From a checkpoint of a small image embedding model.
Model: depths [4, 7, 4], widths [192, 384, 768].
Training: 11300 steps, batches of 128.
Data: trained on photos of arthropod specimens (BIOSCAN-5M), 7.4 epochs.
Rows from block 4 of a small image embedding model, named by matrix and row number. Rows with one number belong to one channel. Each number is 50 + 15 x the weight over its row's rms, rounded and kept within 0 to 99. All counts start at 0. After the name is the row's rms in percent of the matrix's.
Before each channel's rows are labels from the 100 images, of 14976, where the channel reaches its highest value: "top examples" is what is common among them. Only what is clearly more common there than usual is listed. The data: photos of arthropod specimens (BIOSCAN-5M). In brackets: how many of the 100.
# convs1: 3x3 conv, stride 2 (model.blocks.4.convs.1.weight, 96x96x3x3, each kernel summed), inputs 0-95
# convs2: expand pointwise conv (model.blocks.4.convs.2.weight, 384x96x1x1, transposed), outputs 0-76

top examples: order Lepidoptera (27)
convs1.2 112:61 55 38 86 63 43 14 56 40 42 41 22 15 31 51 60 23 30 64 26 36 57 52 54 48 53 42 33 37 50 42 52 38 55 42 46 56 38 52 52 50 34 47 27 49 80 42 40 57 61 50 43 59 21 50 46 59 46 20 57 47 29 47 36 47 28 51 32 52 43 69 35 46 10 24 42 44 48 47 63 29 42 83 44 55 50 60 63 53 59 36 45 17 51 48 27
convs2.2 088:23 60 65 39 44 88 40 42 42 43 48 48 23 57 48 40 12 51 33 53 62 25 43 30 45 55 19 52 55 37 47 41 69 67 61 48 33 81 38 56 40 79 57 30 47 45 52 70 50 49 48 32 20 27 48 45 45 49 40 45 63 40 21 48 57 52 53 61 47 27 34 73 44 39 32 68 68

top examples: order Diptera (74)
convs1.46 062:53 77 65 57 49 99 50 58 99 52 45 68 49 22 44 48 23 16 48 34 37 42 52 68 55 60 50 29 41 80 56 49 74 44 43 63 33 44 42 67 53 79 57 46 50 63 36 38 57 55 52 49 41 53 58 64 56 52 56 53 48 46 57 62 82 67 53 47 64 41 50 42 51 51 43 49 53 62 54 55 48 62 61 51 49 88 52 54 31 55 56 55 37 80 51 23
convs2.46 117:45 63 26 32 44 70 61 31 60 68 41 47 51 45 53 46 54 93 35 64 40 37 98 27 53 45 33 55 67 59 48 67 19 54 46 56 66 59 63 33 49 32 57 56 54 54 63 61 46 80 35 72 50 33 31 38 57 60 26 35 25 36 38 66 45 39 49 37 28 24 32 51 47 56 39 29 50

top examples: order Hemiptera (41); order Coleoptera (39)
convs1.21 106:37 58 53 55 25 45 43 73 46 45 55 48 49 55 42 53 43 36 19 62 52 11 53 49 56 48 40 49 58 55 66 36 54 03 34 14 49 41 41 24 64 57 11 50 30 60 65 59 70 41 47 45 60 44 38 27 54 24 39 11 51 50 23 50 52 34 52 43 54 39 28 59 34 55 41 51 53 57 54 42 48 51 50 15 64 50 38 42 47 71 56 57 42 20 44 42
convs2.21 099:52 25 70 59 50 34 20 31 37 33 45 26 72 47 53 48 86 40 59 55 58 45 34 59 38 55 68 56 47 86 62 74 58 33 58 25 42 31 37 42 52 37 31 49 50 64 48 37 52 21 58 49 53 76 61 55 29 26 44 31 51 35 45 47 52 64 68 55 44 51 50 28 49 43 56 44 37

top examples: order Hemiptera (63)
convs1.14 102:85 53 60 56 47 54 50 36 52 69 27 36 54 54 24 53 42 41 50 64 61 40 47 41 55 99 50 75 53 39 39 28 53 60 50 36 61 65 28 32 40 53 44 47 26 55 53 53 44 89 50 57 57 59 34 36 31 47 52 32 51 58 48 79 50 50 62 65 34 56 52 47 12 44 53 57 50 59 17 82 57 53 58 44 49 41 84 65 54 38 66 58 39 41 18 46
convs2.14 119:58 57 66 10 49 67 51 59 16 62 47 28 36 52 64 50 39 32 73 30 70 19 46 50 27 36 55 53 60 50 62 47 71 45 70 27 71 47 36 58 62 46 68 70 14 45 56 57 36 27 55 30 61 45 41 31 51 48 67 64 56 80 34 36 27 51 62 53 60 45 74 36 45 28 67 50 74

top examples: order Hemiptera (42)
convs1.3 105:64 37 66 36 45 77 70 45 71 64 35 69 71 51 32 51 44 43 39 90 52 40 34 57 59 74 54 80 47 41 73 50 61 56 58 45 51 69 33 43 44 61 47 70 37 28 45 42 45 66 41 65 38 77 41 39 48 50 89 40 58 73 51 81 60 68 65 74 31 51 36 77 61 78 71 56 57 60 29 53 62 59 39 41 48 56 56 58 50 45 55 64 49 47 26 34
convs2.3 089:52 58 53 29 26 48 40 42 41 75 50 39 49 52 39 67 43 40 50 37 52 45 58 70 38 41 54 39 41 36 31 16 47 41 55 27 66 33 65 41 75 35 45 84 36 40 36 50 49 54 68 45 86 42 62 49 37 48 61 51 57 67 49 20 56 54 42 51 68 46 72 47 22 63 59 15 41

top examples: order Coleoptera (74)
convs1.66 120:20 84 66 60 57 54 37 58 52 40 65 38 56 51 65 66 37 55 66 48 46 70 58 64 78 34 37 34 40 83 70 76 67 46 33 45 40 61 71 47 63 50 58 29 66 60 33 41 65 27 60 56 55 56 66 53 59 37 35 59 51 29 39 40 51 57 59 32 40 37 67 48 28 31 44 40 77 70 54 26 50 67 56 49 69 51 31 18 82 63 42 71 34 45 56 37
convs2.66 108:13 47 55 55 18 59 50 37 40 59 90 50 66 53 22 32 49 48 46 54 52 60 66 52 41 49 29 20 33 47 31 21 37 58 34 51 44 51 58 34 31 49 26 45 53 30 29 52 46 66 48 53 32 41 52 72 54 48 23 13 55 35 54 52 63 47 39 39 24 63 36 47 48 48 13 53 53

top examples: order Lepidoptera (25)
convs1.47 101:40 61 48 85 67 40 23 43 37 68 32 38 18 56 53 67 26 47 61 35 63 60 41 61 56 31 25 43 38 57 75 87 45 73 38 53 56 32 59 70 48 27 51 38 67 69 38 39 51 40 47 39 59 14 70 65 63 50 44 53 62 37 52 50 32 36 55 31 28 46 65 52 53 32 47 71 62 52 32 26 47 52 77 52 53 39 26 51 70 50 49 51 26 54 43 38
convs2.47 105:42 59 60 29 26 64 67 39 43 44 53 52 36 55 30 41 50 37 43 28 59 48 49 52 40 66 34 47 17 50 26 37 59 83 43 48 60 71 64 52 24 69 47 53 20 41 15 84 50 54 59 34 33 14 59 33 75 60 31 53 72 41 47 41 47 50 47 56 44 58 31 77 72 34 49 58 50

top examples: order Hymenoptera (43)
convs1.57 109:67 59 45 91 67 52 13 53 43 56 28 21 30 32 46 63 15 26 64 36 45 57 57 55 52 64 38 41 42 47 46 52 40 61 39 47 61 50 49 54 47 47 52 31 45 83 49 42 50 69 59 50 65 36 52 49 55 47 21 53 52 36 48 54 53 35 56 34 47 46 71 36 35 12 30 49 53 52 33 69 36 44 91 47 51 53 67 65 58 52 46 51 09 55 40 32
convs2.57 089:34 64 69 27 47 99 43 48 36 58 53 38 00 59 55 49 35 61 39 54 72 19 50 29 36 51 27 55 56 52 60 44 68 61 63 42 44 73 33 54 47 83 53 44 43 45 54 69 48 47 46 21 26 26 43 36 51 45 48 58 58 45 09 41 49 54 64 62 51 35 48 66 49 48 35 67 91

top examples: order Diptera (68)
convs1.62 083:22 80 56 30 11 79 45 37 75 50 45 52 60 37 49 56 45 54 22 58 38 29 52 64 62 31 36 50 50 69 59 44 60 08 42 41 45 46 45 52 41 67 56 57 56 24 55 55 37 26 56 51 49 54 57 57 48 30 57 28 42 60 33 55 74 66 57 46 47 40 24 59 43 64 54 53 55 61 50 10 54 56 35 44 42 74 12 31 52 41 55 61 46 59 50 25
convs2.62 099:54 36 49 50 48 27 48 36 44 55 42 34 80 53 48 51 86 74 53 42 59 48 72 55 34 53 67 57 45 61 53 63 35 26 60 40 54 38 67 27 61 33 43 48 44 67 49 65 56 60 66 67 54 74 54 41 39 31 34 32 45 38 56 43 39 64 62 42 26 42 56 19 49 50 53 44 33

top examples: order Coleoptera (82); family Coccinellidae (41)
convs1.74 101:49 37 47 38 65 37 44 82 38 28 90 66 44 54 80 40 44 57 54 46 41 62 76 42 39 51 64 35 59 37 59 51 42 51 56 72 44 41 74 55 83 45 48 55 52 48 51 59 78 51 58 46 38 46 43 48 36 68 48 71 53 39 62 24 41 44 38 56 82 52 52 36 82 33 40 26 46 40 90 56 44 42 34 60 74 38 54 56 43 80 60 41 43 57 83 46
convs2.74 087:45 60 37 57 38 48 36 36 56 47 76 81 56 25 29 41 29 32 22 56 44 67 46 36 61 51 53 50 45 51 43 27 53 56 42 63 41 66 39 37 22 33 43 46 69 13 36 35 48 45 38 57 38 47 35 74 40 60 29 31 41 64 59 65 73 52 49 32 45 50 49 52 62 33 45 29 36

top examples: order Hymenoptera (82)
convs1.64 103:38 58 43 35 39 24 55 27 32 28 48 45 56 27 45 34 54 20 36 59 29 40 34 34 43 34 54 42 67 52 31 39 58 52 54 56 40 39 42 50 25 15 59 63 46 26 57 65 08 37 27 41 48 47 43 52 49 60 47 46 22 57 59 29 23 59 43 54 58 64 33 59 56 45 33 33 43 51 60 32 38 47 32 58 11 31 33 42 32 15 56 49 61 51 58 44
convs2.64 085:65 51 62 65 64 40 53 50 69 31 63 70 61 46 58 51 36 49 58 65 44 65 32 66 78 67 83 54 54 57 45 68 65 47 55 84 49 33 55 35 37 41 42 69 51 37 69 52 99 46 67 66 54 68 79 73 62 42 54 37 37 53 77 72 52 88 35 30 62 38 37 42 44 65 76 56 48

top examples: order Hymenoptera (79)
convs1.76 096:26 62 57 37 43 22 51 43 46 47 59 30 59 43 51 56 64 32 37 71 38 41 43 49 61 29 50 52 76 57 35 45 67 60 53 58 31 35 48 61 43 38 59 80 54 33 75 76 34 28 36 38 47 47 53 65 67 60 49 45 34 75 60 46 31 63 71 48 64 71 38 80 38 38 27 59 63 71 68 14 36 64 32 56 36 40 20 35 41 34 59 68 62 64 65 55
convs2.76 103:54 52 37 56 73 25 40 49 88 38 55 71 43 51 57 35 66 47 64 58 41 65 48 54 85 57 62 60 47 67 70 50 47 30 69 93 50 68 42 60 39 61 59 55 57 52 55 56 65 49 36 46 54 54 57 42 42 28 41 45 47 43 49 69 43 57 52 51 46 39 49 33 40 45 51 51 45

top examples: order Hemiptera (42)
convs1.19 122:53 52 51 59 44 61 47 49 70 47 44 52 30 49 26 65 49 37 34 43 50 23 28 66 41 58 30 57 43 54 71 34 48 31 34 24 60 34 24 35 31 65 13 55 30 60 48 54 46 54 26 39 68 34 38 33 68 25 53 20 29 40 22 54 69 22 43 47 65 24 42 59 56 65 53 50 54 48 52 56 61 50 55 17 33 74 52 57 30 44 63 42 47 27 30 49
convs2.19 115:64 50 46 74 74 45 32 42 44 36 42 28 51 51 68 53 93 48 60 44 48 37 42 60 30 50 77 66 56 67 79 63 34 16 72 27 54 53 39 63 53 53 58 47 50 61 58 42 61 29 54 54 43 82 55 46 36 10 50 46 62 44 36 41 42 53 60 69 50 45 45 50 55 48 60 58 52

top examples: order Hymenoptera (82)
convs1.94 103:48 54 49 63 64 40 38 56 37 76 40 49 38 64 50 53 34 32 44 58 77 47 39 49 38 32 69 33 68 52 82 73 45 86 68 73 53 22 48 80 46 30 55 56 54 49 64 61 55 47 32 25 38 33 59 69 54 82 35 58 51 64 83 53 29 48 38 35 63 74 45 48 69 20 37 83 52 42 53 42 45 49 58 67 41 32 42 53 45 55 69 40 38 65 55 46
convs2.94 098:61 50 33 48 43 52 67 52 61 22 52 69 42 43 37 39 34 44 50 45 41 61 46 44 71 89 64 42 36 59 32 51 62 70 38 71 64 64 62 44 24 52 59 69 49 26 37 68 74 55 71 59 38 33 56 50 69 83 50 47 47 57 70 63 35 70 17 38 61 51 24 64 72 40 69 44 38

top examples: order Hymenoptera (99)
convs1.33 120:47 40 25 49 61 41 31 54 47 35 56 38 40 40 60 31 41 45 55 54 32 55 56 42 27 39 70 24 74 36 29 44 31 63 65 70 44 29 56 55 53 45 56 49 47 54 65 69 53 47 52 36 39 39 43 52 34 77 19 68 42 60 76 30 49 50 27 43 87 71 53 39 59 16 14 40 30 29 72 53 23 32 46 61 49 51 49 53 29 54 50 34 37 62 68 38
convs2.33 099:54 44 34 48 52 54 39 51 67 42 53 88 51 39 47 39 14 41 27 61 37 63 47 30 83 75 49 41 59 34 31 50 63 65 34 73 58 51 45 30 24 41 58 69 62 26 58 49 74 57 47 72 36 42 47 51 38 67 43 40 34 52 53 78 56 62 25 30 53 27 31 41 48 35 52 46 51

top examples: order Diptera (64)
convs1.83 106:66 57 33 60 45 70 52 49 61 39 52 35 17 30 45 57 38 38 37 23 34 35 34 57 30 58 34 49 21 52 42 43 31 40 35 45 64 31 42 51 35 50 29 49 46 56 28 28 43 62 32 36 62 22 50 53 61 36 48 36 30 20 29 43 60 20 29 49 68 17 43 32 77 49 45 43 42 28 62 59 40 33 60 33 34 67 54 76 38 45 47 21 44 47 50 52
convs2.83 083:53 84 48 65 55 52 52 53 66 51 37 46 52 54 73 62 50 52 63 49 45 42 51 58 45 41 58 65 68 31 70 39 44 54 69 49 38 76 41 78 52 75 52 42 60 53 72 44 57 39 55 29 25 38 51 41 44 39 50 46 69 47 42 62 43 45 57 68 52 67 41 70 34 31 53 62 76

top examples: family Limoniidae (31)
convs1.44 107:42 70 52 77 49 42 36 22 32 60 34 12 56 68 55 64 43 52 67 48 68 69 10 51 59 43 49 48 63 56 57 73 52 64 48 57 47 64 62 47 19 26 69 21 68 60 44 52 42 44 20 58 55 51 63 57 52 54 20 56 52 54 62 49 32 56 54 31 44 65 65 34 22 31 42 68 58 57 46 36 41 54 75 73 31 30 40 43 70 32 46 55 33 37 52 47
convs2.44 105:50 45 71 45 29 49 60 65 50 31 48 47 49 67 47 39 53 51 63 54 59 54 46 76 57 76 52 36 41 31 35 49 64 77 40 49 60 55 61 40 23 67 43 52 43 27 55 50 80 56 90 58 31 31 94 49 44 59 46 49 73 32 47 64 47 99 38 51 36 62 36 63 38 51 51 60 55