From a checkpoint of a small image embedding model: activation relu.
Rows from block 7, named by matrix and row number. Each number is 128 + 24 x the weight over its row's rms, rounded and kept within 0 to 255. All counts start at 0. Numbers have three digits each. After the name is the row's rms in percent of the matrix's.
# convs1: 3x3 conv (model.blocks.7.convs.1.weight, 96x96x3x3), inputs 80-89, a 3x3 kernel for each
convs1.11 106:138123122127105127125136126139122135124100136137136140136123126128108131128138125145154125155150164124148082140123152129110142150155163131109123100130143129102121136131120123112113102111089113102125099115103153105088145137121133106117143120079148128114117108104134088085
convs1.12 095:097129132126137147125134147097120125113123144119131146101127131113135145121134149139094127132115117127110139092117092090123118084112111091140098127158083109086087160146161154135163168165171140161128145148094097086069117128142117136148108131139121129105126143132114123113
convs1.13 104:116114107135144132119138126129116122130144139135142140118114104135148134121141120139130095163157150142161085130114128125144141146150153115144087096101109126135148103092088088113088096110083114093110122062094130142144125103082141104091143158129120104088075024082117100131
convs1.14 094:112144114142169129120139116127144130143170136131146137126145118145168121126139120142102114122145111142138126131152139144163147134140139160168134174092080147085096141074110116103094112121114121106150111106063131105101140110137131140142133153104155137121149118075115071077
convs1.15 108:137114123119097106125103111145120137123096114143110127143120132123101108136103115142155121148136164131151130154127148134109120158132138119092109089108103088072089126138131114114116108123117113121102092097106106113126129138118134129141151153145141112126123126122121105127
convs1.16 111:126115124119107111123121112137119137118100116138129127133120130123110115130127114141153125155137150140154136143117144122109117147139137123107106117125116077090117117134126109099118113112119107086104075058080110082128112124111094108128134123134147128123133136132123111138
convs1.17 103:125123110114135099116151121128122112106133099114144123133127115111137100121153128148146125135126114138146135120120112098123093115138120086113146157118118139145100134130114134121167120104130118114122133111066156143100148141108134135132107112111107109143143129099142127072
convs1.18 116:131129131129128125127123111137126140124120130133123119140130139132132128134125116127135140146122135161145147142120141117110125136125127139096097086122134085119151125129135133136135139120134134095107092081108109116152115113113108109107132121141137120105115130121106115132
convs1.19 095:129152139145161134155165145125155141136161136148156144132154137135159130153160145134124124127124120141120104130149139140151135156172143106074096155127074140153109140068118115130169116111143095069093138139098160164128158113121121164176112136166109096103141130109145117095
convs1.20 091:135141133129129140155144151142141130135127138155148152135133127125126132151139149107121120156159159149144120143121117130103108143116118091089115085106086104097110144148171147146178136181187107174136152183134162172129132156151192167177147165175111127129103127135098130156
convs1.21 092:138126130141142145132133148137121120143140138129127131140122127141142137133126139092119119102133130102147147146116115149111104130103105123115120130106113098109100062150177083163185089184180091146137109157144116149144116147168122162201135185180133145140136145142125141131
convs1.22 094:115142153128150173129140167114141149130156161127133156112138152123151165125137160126113102154103065176137084119141146123139142120105134129112132110117132113116115152103099163147069154181113179122112175131105183141106137117131194154098169180109138116120135153143131156148
convs1.23 091:147134126139113122157149130147140137149120135166153140145138134147119128167149132152156128158151159103143145146139143141116128173154146109124103091106108118098123136148155148144140087144138127133097125157123104156169141141136161151168129153162129126131121126119107120114
convs1.24 089:144134139136143128099128141152138137144136130106124127153140136144138121104122125129114145086112154104175181162134129144128120125125123133144147142118118105104105080091154089140149051178173126136146118128171130177162128086157116131207129192180126125139140133135141136135
convs1.25 093:146144136151161136143155140155156147150165132140145132154140142146161126143152136138130140118103113127097105158150146135147131148150147094112154085117170143174161110110110103128103107114129092102124084102122105127126147151134141125127150138153119118147114107140150133137
convs1.26 085:139137113121145128154146128140133110123138123148142126130124113109142122148146122135120136166138155139142150132129117133155141126169138120134073138187127096138072105113126116081134123115127122132093141166147157150129115116136144113149131126142126141085128148128072100100
convs1.27 092:147144141146158125153117124146144141145161130155121126139137133138158115152118118147128158149078137149154161151137141147173141150148139114156114151178152123148127134115131121105139114146117118137133138142148130167126144150162125128153155150149144144118145152140122124117
convs1.28 106:141116123123124116126123117146119131120125124131127129147126130124129121133126123149139139147133142136152159143122130110116105130122116097106151157100106138123111135144142144128142146131147099108140110095064145106079112118105095116103106110138134128159140117136129126135
convs1.29 119:124114105125118111124137120127113116118113118125135123127117108122116112123140122139130101131120119152143141117101115106115099121133122104096112142148093136149108128127111134113143121112140103088091128119064158142132140141112133135124118122136106101100123146094133132101
convs1.30 116:117111109122130116120123106121109121114129122127122117120114113120134119124125106148132114154128133130147121131117141125139130148141135114125121098115120135095140134119115110115111121115128124117103109073076128092131150109083136095115151133153134126103102050082116076142
convs1.31 094:122143162126140140117114114119140159116140137111104115113138154113139135113106117110066141111068104127100142111119131090107104096072078073112086128144128097130108148157168152115164166172171110123133144120142133174130124121126108074102135128123128121103145131142114139120
convs1.32 096:140137138142132114142155144142134133143135115139156135147137131151130105144156140113090112061106138110160133146132129143133105144163134110124144133105132116103098086098167080088171111164166123123157112134175143180150110108151105117203149193171133121118136125131138120101
convs1.33 103:149132112158135117137130125150135120145123115134128122150134113150126114134131122134117101128132121154138098138109109133126104129141122095100098152148100134142088107108127114094115104091096107097089129143091177154113141103094168151127143138075086094084123144091146123077
convs1.34 097:162132141145116135132118111164142156150122144145126126158137147152120137140117113143131105153138151152154139165137170144124146158142147102087105096133128116095117121134139138130137116132116127110106150151151162156177116113118159144177153162154108105113103130115106112093
convs1.35 115:140120128127110119125115115143123137124106124135116124146125136129113121132114119129135119145132148146139131146128142122106114139123125095101114120135127090091118123137146117116139125128124093097103094101086119093103104118114106108128112118117148129133137138128130129133
convs1.36 108:077082086091126105103106085074081084090120099100107081081092094095126109101110083113114094114141107109146128084104101113135123109122094161143157124129145136145152095102100069095061103082089104112096130129106126114127127119124122124129118116122155136152138126166151144176
convs1.37 086:135135144135134130139134130139130145138126131138130128131127142126126127133131129099073096136155137118119113138122141110096117137128120104093089091127075119083101132133162175175166119158167103151101114193132141175131132132141189184167137165168112120110092135111087104125
convs1.38 096:129136094143150119149148123132143099143150129138135127131138102138146121149138125149128153069142121122119096134135109141144117161144135115092083142089089127159156101062096101145139120134122095082081111101083154156159138093133145163153138152136116108092122111126127127148
convs1.39 086:133137120134144147134137160135135122140131141135133153132128116135129136130129156096108110134153150111124109129114109116104094117100108101083107095133072109084114159156152184153187153180197108157138120174111136134133141157139181153155144163150113118111114149116113123137
convs1.40 104:131120113127118130122142122134116123122117142134151138130122112125121135121146120146135110158151137135157094129112129116118141143162154115093123100139151105109112132125111104116119105103097125088121099109081137104120133117079111120120145117100133118108098099086102029071
convs1.41 094:133127130129161132146139133125127132124170135142140134125121127121167125140134128146131179164097155153162177135134134130187153140160145113148117156182138109156114122102117133107126119140119127154147156150174134179139131134160121123139151136152135144112143146131115125096
convs1.42 106:138135113137143130122140111140128117129135133128147129143129110132142128124149114153143098146169122119131082138131132124135148131149135153158080126124108114118130145112104104108067088076078155130093138143076110086098154134112155152097095095086146141087119130059083063071
convs1.43 098:147124132134109137141119125146130139138115146149121134146131139140115141147119127132150121154147163151151141149128146135117141151136149129113118094112113109092110124150151132137143119142122099099106101125114141136130132126132146142142149162150138120135117115109111109103
convs1.44 100:126140115130155115125139105135137128128152123139139118129137113133156112131142101138127095146150140126153094144136143130146125156146141115098080101093164110106146111092072091102099090095088141120110146128123143121135133108088137098132090121126110050061093062137085046149
convs1.45 091:154162131139164107148159145150160123130162100141159140153157129135160098147158147121098108148113107131075119145142115118131103137153140126049133124090145126078142125138137123144133132112148176107124149080140149110118140131160153128151128155158142064141146090129132051134
convs1.46 095:123126103163185114140145109132141123153180121136139118131132109152180110138141113137109123117149123143114118132128123151162113149142125115072088143098080167117132136083115122100108115103129130107092120113080168105116165137143123178141113114130083099109114109105142112116
convs1.47 102:150153140152145138138146133150145143139129129140143129147148138149141134132151129105093095118106125133133137128105123114119116124137125129104102094153162114154148092122104120125130091136121103105110088136145108120172084104118098154208106188155086091089084152134092124128
convs1.48 105:138118131127098114127107114146125141130099120141115128144124139133104115135109118144153120145136154138162124156128150136107120149129138129095118097109105100087098123139137116114126113131112100112096083101110103123117123131122135126148142153138150119133131130130126110123
convs1.49 096:139128129133163155137161139133135136124156154137148136142131128125157149138152139132123137120135135143126122136128136132156151145163144089072081152156067139161114129066102103109139107108131095092091117164108147157122153125107117156148115119166103104114134149109140131094
convs1.50 085:133115153126096127136121139135115153126084128134111144131109147118088124130113143103116109119132116112123099117093129098074108118110126117085108132161112108081107135145154177137141152164149102156097133180100114126115111121121136113122114129128114096086123144103083097112
convs1.51 092:141152153128131173128121155137150147129136165125118152134151152123129166121116148114096111149119091176164115131149149127138163122111147131147133121112135114107128146086098168128064133174124153130136179130127180165145154112124204151121171197144136142131147137133126143133
convs1.52 104:118140119121158118121127111126139131118159122132127121120139119121161115122129106123117105133135141119137106135140145117153135145134144095087130104090155106097153124097071092104099096105101109079126119091148130123147106098121098105157098125131112060118079073126073081140
convs1.53 099:130125112142145121137143112135132126132136125130135114135129117139142121135144111126125105129140129150136118131116124115122113127139125123096100150118098145145121079121099098128118090085095129096094164170111192156157146114116158187132138145135087069075111123075133109089
convs1.54 105:141134120134118128117125108143136130135119133130131123138131118134121128119123106140150115158147151140143109143138144135129141145155142113115129094144130116097093133123104120117124102118118125128115136141126135118118125098080146128129152150129117081103083086085106088080
convs1.55 102:154124143143109148141133139153132152148119155151137150150129150148117151143131139147141122149139150137137120154134166143124152162153172120121122107121110104080102137146142132139142100135117148122120142146120143115134144141137146139145135150162120123126108109119103107110
convs1.56 107:135113132122114121127116109143118139120113126136123120143119142124118125135116113132143130142124139158157155146118136112108109132121117114088105099124126082093135114137148134124138128132135078085085082079063082121135089105105108107115112126136142125123139140143120117136
convs1.57 094:130142129150157147135169160127136123147158145132160144130135123150158146137159158086126128057121128070097135129124127147138119143155131145127110136099123141125108099187174065157187061128172071169164083156164074116142147184161129132190118121160160145125132118130130115104
convs1.58 087:140127116151158144156158131133128108144149135155145119136126114145151139160152129093108143130105103127113152143127086128122100140106093139091106096092097079103120096141190176154126170157178161128101133095085126126109097126154131129118132124161129114157124152152123164166
convs1.59 101:135136112146152142125152136146139128146158148146161151135131107145154139122152127153140097163165160135143055140127131126144140141155150147117097125149129121096107106111078082104107085087086103109119130120145144094107120111053129140137115108088121099099105102091118074087
convs1.60 092:140132126166163141154156152147140132164160136150148144147127133160160135154153151131111143114086093136096113155137136144147135153151154095112150087107172137179160097115106115142107129123126084096103066092106120121115122148117130134111149137142117110135108099140154135144
convs1.61 097:118112154119127130124126122113109150113117133116119122119114159120121133122123126128134143123093113159117162122113146108109116100098101125091111097108107092093099102130143135126131158134153135116083103099084106100092089129114112116105123115127138127133135140143128141130
convs1.62 115:120111132102083070118087084108100123084081066103074086118116137101085079116085090124113133109100105108102129098099115080082080097070083110115123120141137115130109147138139133132133130132135120118114125145132124142129109116124099117101107102118142136136128121146125136128
convs1.63 082:140133126140122149141139167136121120132105138129131161140120124127107139131129166113114114125153103113099087125093105109096098117102118135095121089147110123097117109137145180101150152181175122138128133178114126107130119132141160126125113169118124111110124144106112111128
convs1.64 117:107098097099108074099078067095096091087108064089069067107108105101109080100079075125102124112078095108099125096110099101126085095080076127143136144136144143146136149130125121122125132125118141113120134123127136127120139113129099095105126113121144137148141115151148141145
convs1.65 102:133129127122102132128139134138129137124098139141143146134127126124104134131139130144161122160158157127142055140126156128108142157157166135108129115139140112114115131131113117108112092103065116110120108116097125092101139144123143100112137113073148138133125126112138107109
convs1.66 100:129140138137147148148180161122129127138152144136171149126130131140151142146179161139125121062087105086074148120121119138147121130152131118120113134095127112121119102172165070100169097135178127175165098100161084090146141174148130098182113118156157144134134115129109108117
convs1.67 089:122127124136116126131129127125131129144118136136129128121126121146114125133121121091134117096163148093161164137122126141106120145133138141123145144125114128122120059162177082162166052178157097141131094171158101163171136150180141168212151173178154141137141139120140133119
convs1.68 093:176153139160147131160158129172144136153135127163147122173145141156142124161158128112108140109092130132110167157121118132123116144139124117096081102158153063153125160158153168150155159137167092096085084115135111149154119136125118096107133106128137142113118148132082127116
convs1.69 102:130119111150186140143147129149134134152186143151144136137117118151180136147141130139111115121075115123088099159134142146168136151136143136105111140140140137161140111081108090105081085077078133112114136119107130109105172168125150134160131132144106101075116119124133145132
convs1.70 110:095091092101119076099077073083091088090122074090071072093101097100123078095076073129096130102052085097106133088100095098132093092090081124150135148155156143154137150131120126129124132123116147116127133120129127132123138114130103095108123113127140140149139118153147135140
convs1.71 100:112116109124144093101091076100111103115147092095086082101116105116146093096089080120078127112046107106103143091100090095127091083078077109144118142158148122156118155142145134134144147149135142123125134115143122147119133116134106095112132126125142134137144127150135137123
convs1.72 106:138119125128106113124120108145121137130103124136125123142124132132107118130119111136147122157134149145164130151128153134112129148139143131094124104124133104087111124134119129103112118125113103090107094093093136125111125122106136123130153168141143124121118126132121110124
convs1.73 094:130115116127172128148122129124116120123174133149121134116109109115171116142113122142113151146073129130129158129128126131190153142156144107155104152184140122147109123105123127100134112143108134136131146139152135161115141150169134130145151156149135140114145142129112118107
convs1.74 098:117125128126157145113148139120137123120152148103141139122129121117151138105146143150127144112120114123129110106124115118145124108148134086062095148148068143163112150109136112119164120116152094088103109121083146147117158136147112149165117135167109096130139142106149135080
convs1.75 105:092089083090119105095100090076078080076110095086093082093096094091118108094102089102126121127169115118151117084108105113136129105120101161143151133117150135146158116109093092099074106087092118114126137151122144124133136122135129146124092105117143140150144130156153149180
convs1.76 097:149161118175177147164149124153147117176166138165146122151153119178174144160145117136106142139145132112138135151144118174159148158139128126180143124121155108081106112131129095128119120170117125149137084144122071101116124111131144147110137186135150151141125128140108099116
convs1.77 093:122128102132177137144173141127141127128172146140161145128131109125176132145165144149126132132157127145146113135141139129162143145166149135141081152145079151150094087067120102095120087109098118108106138185107138151117130132137125161161118147154129133109141146099145127089
convs1.78 096:159155099191173149150143116155146095184170139144142116154146096185174137148144105132086144136133135117119134147144104172164144138144113111177133093141146108082071109122129127140104134166129112135143071152119072086112118106126151135116135163143136149144106129132112124116
convs1.79 103:139146116151146142128153116148143128141138150135158134144143113143145143127160115161148102152173142127150095140136134125136149134154138149160092128132102120108137127095090102108065077096073151127107130138093118088096146131108152144100122123091141140089121131065079063064
convs1.80 105:135128109153176139138155135151141130154173143153154145138126117152173135140150130120099112108104106114095089161139143148166135155151148126145123124155132114140126069051086073083069105108089136117119113139122120126117165147121147153127148174142111136102114128103103117108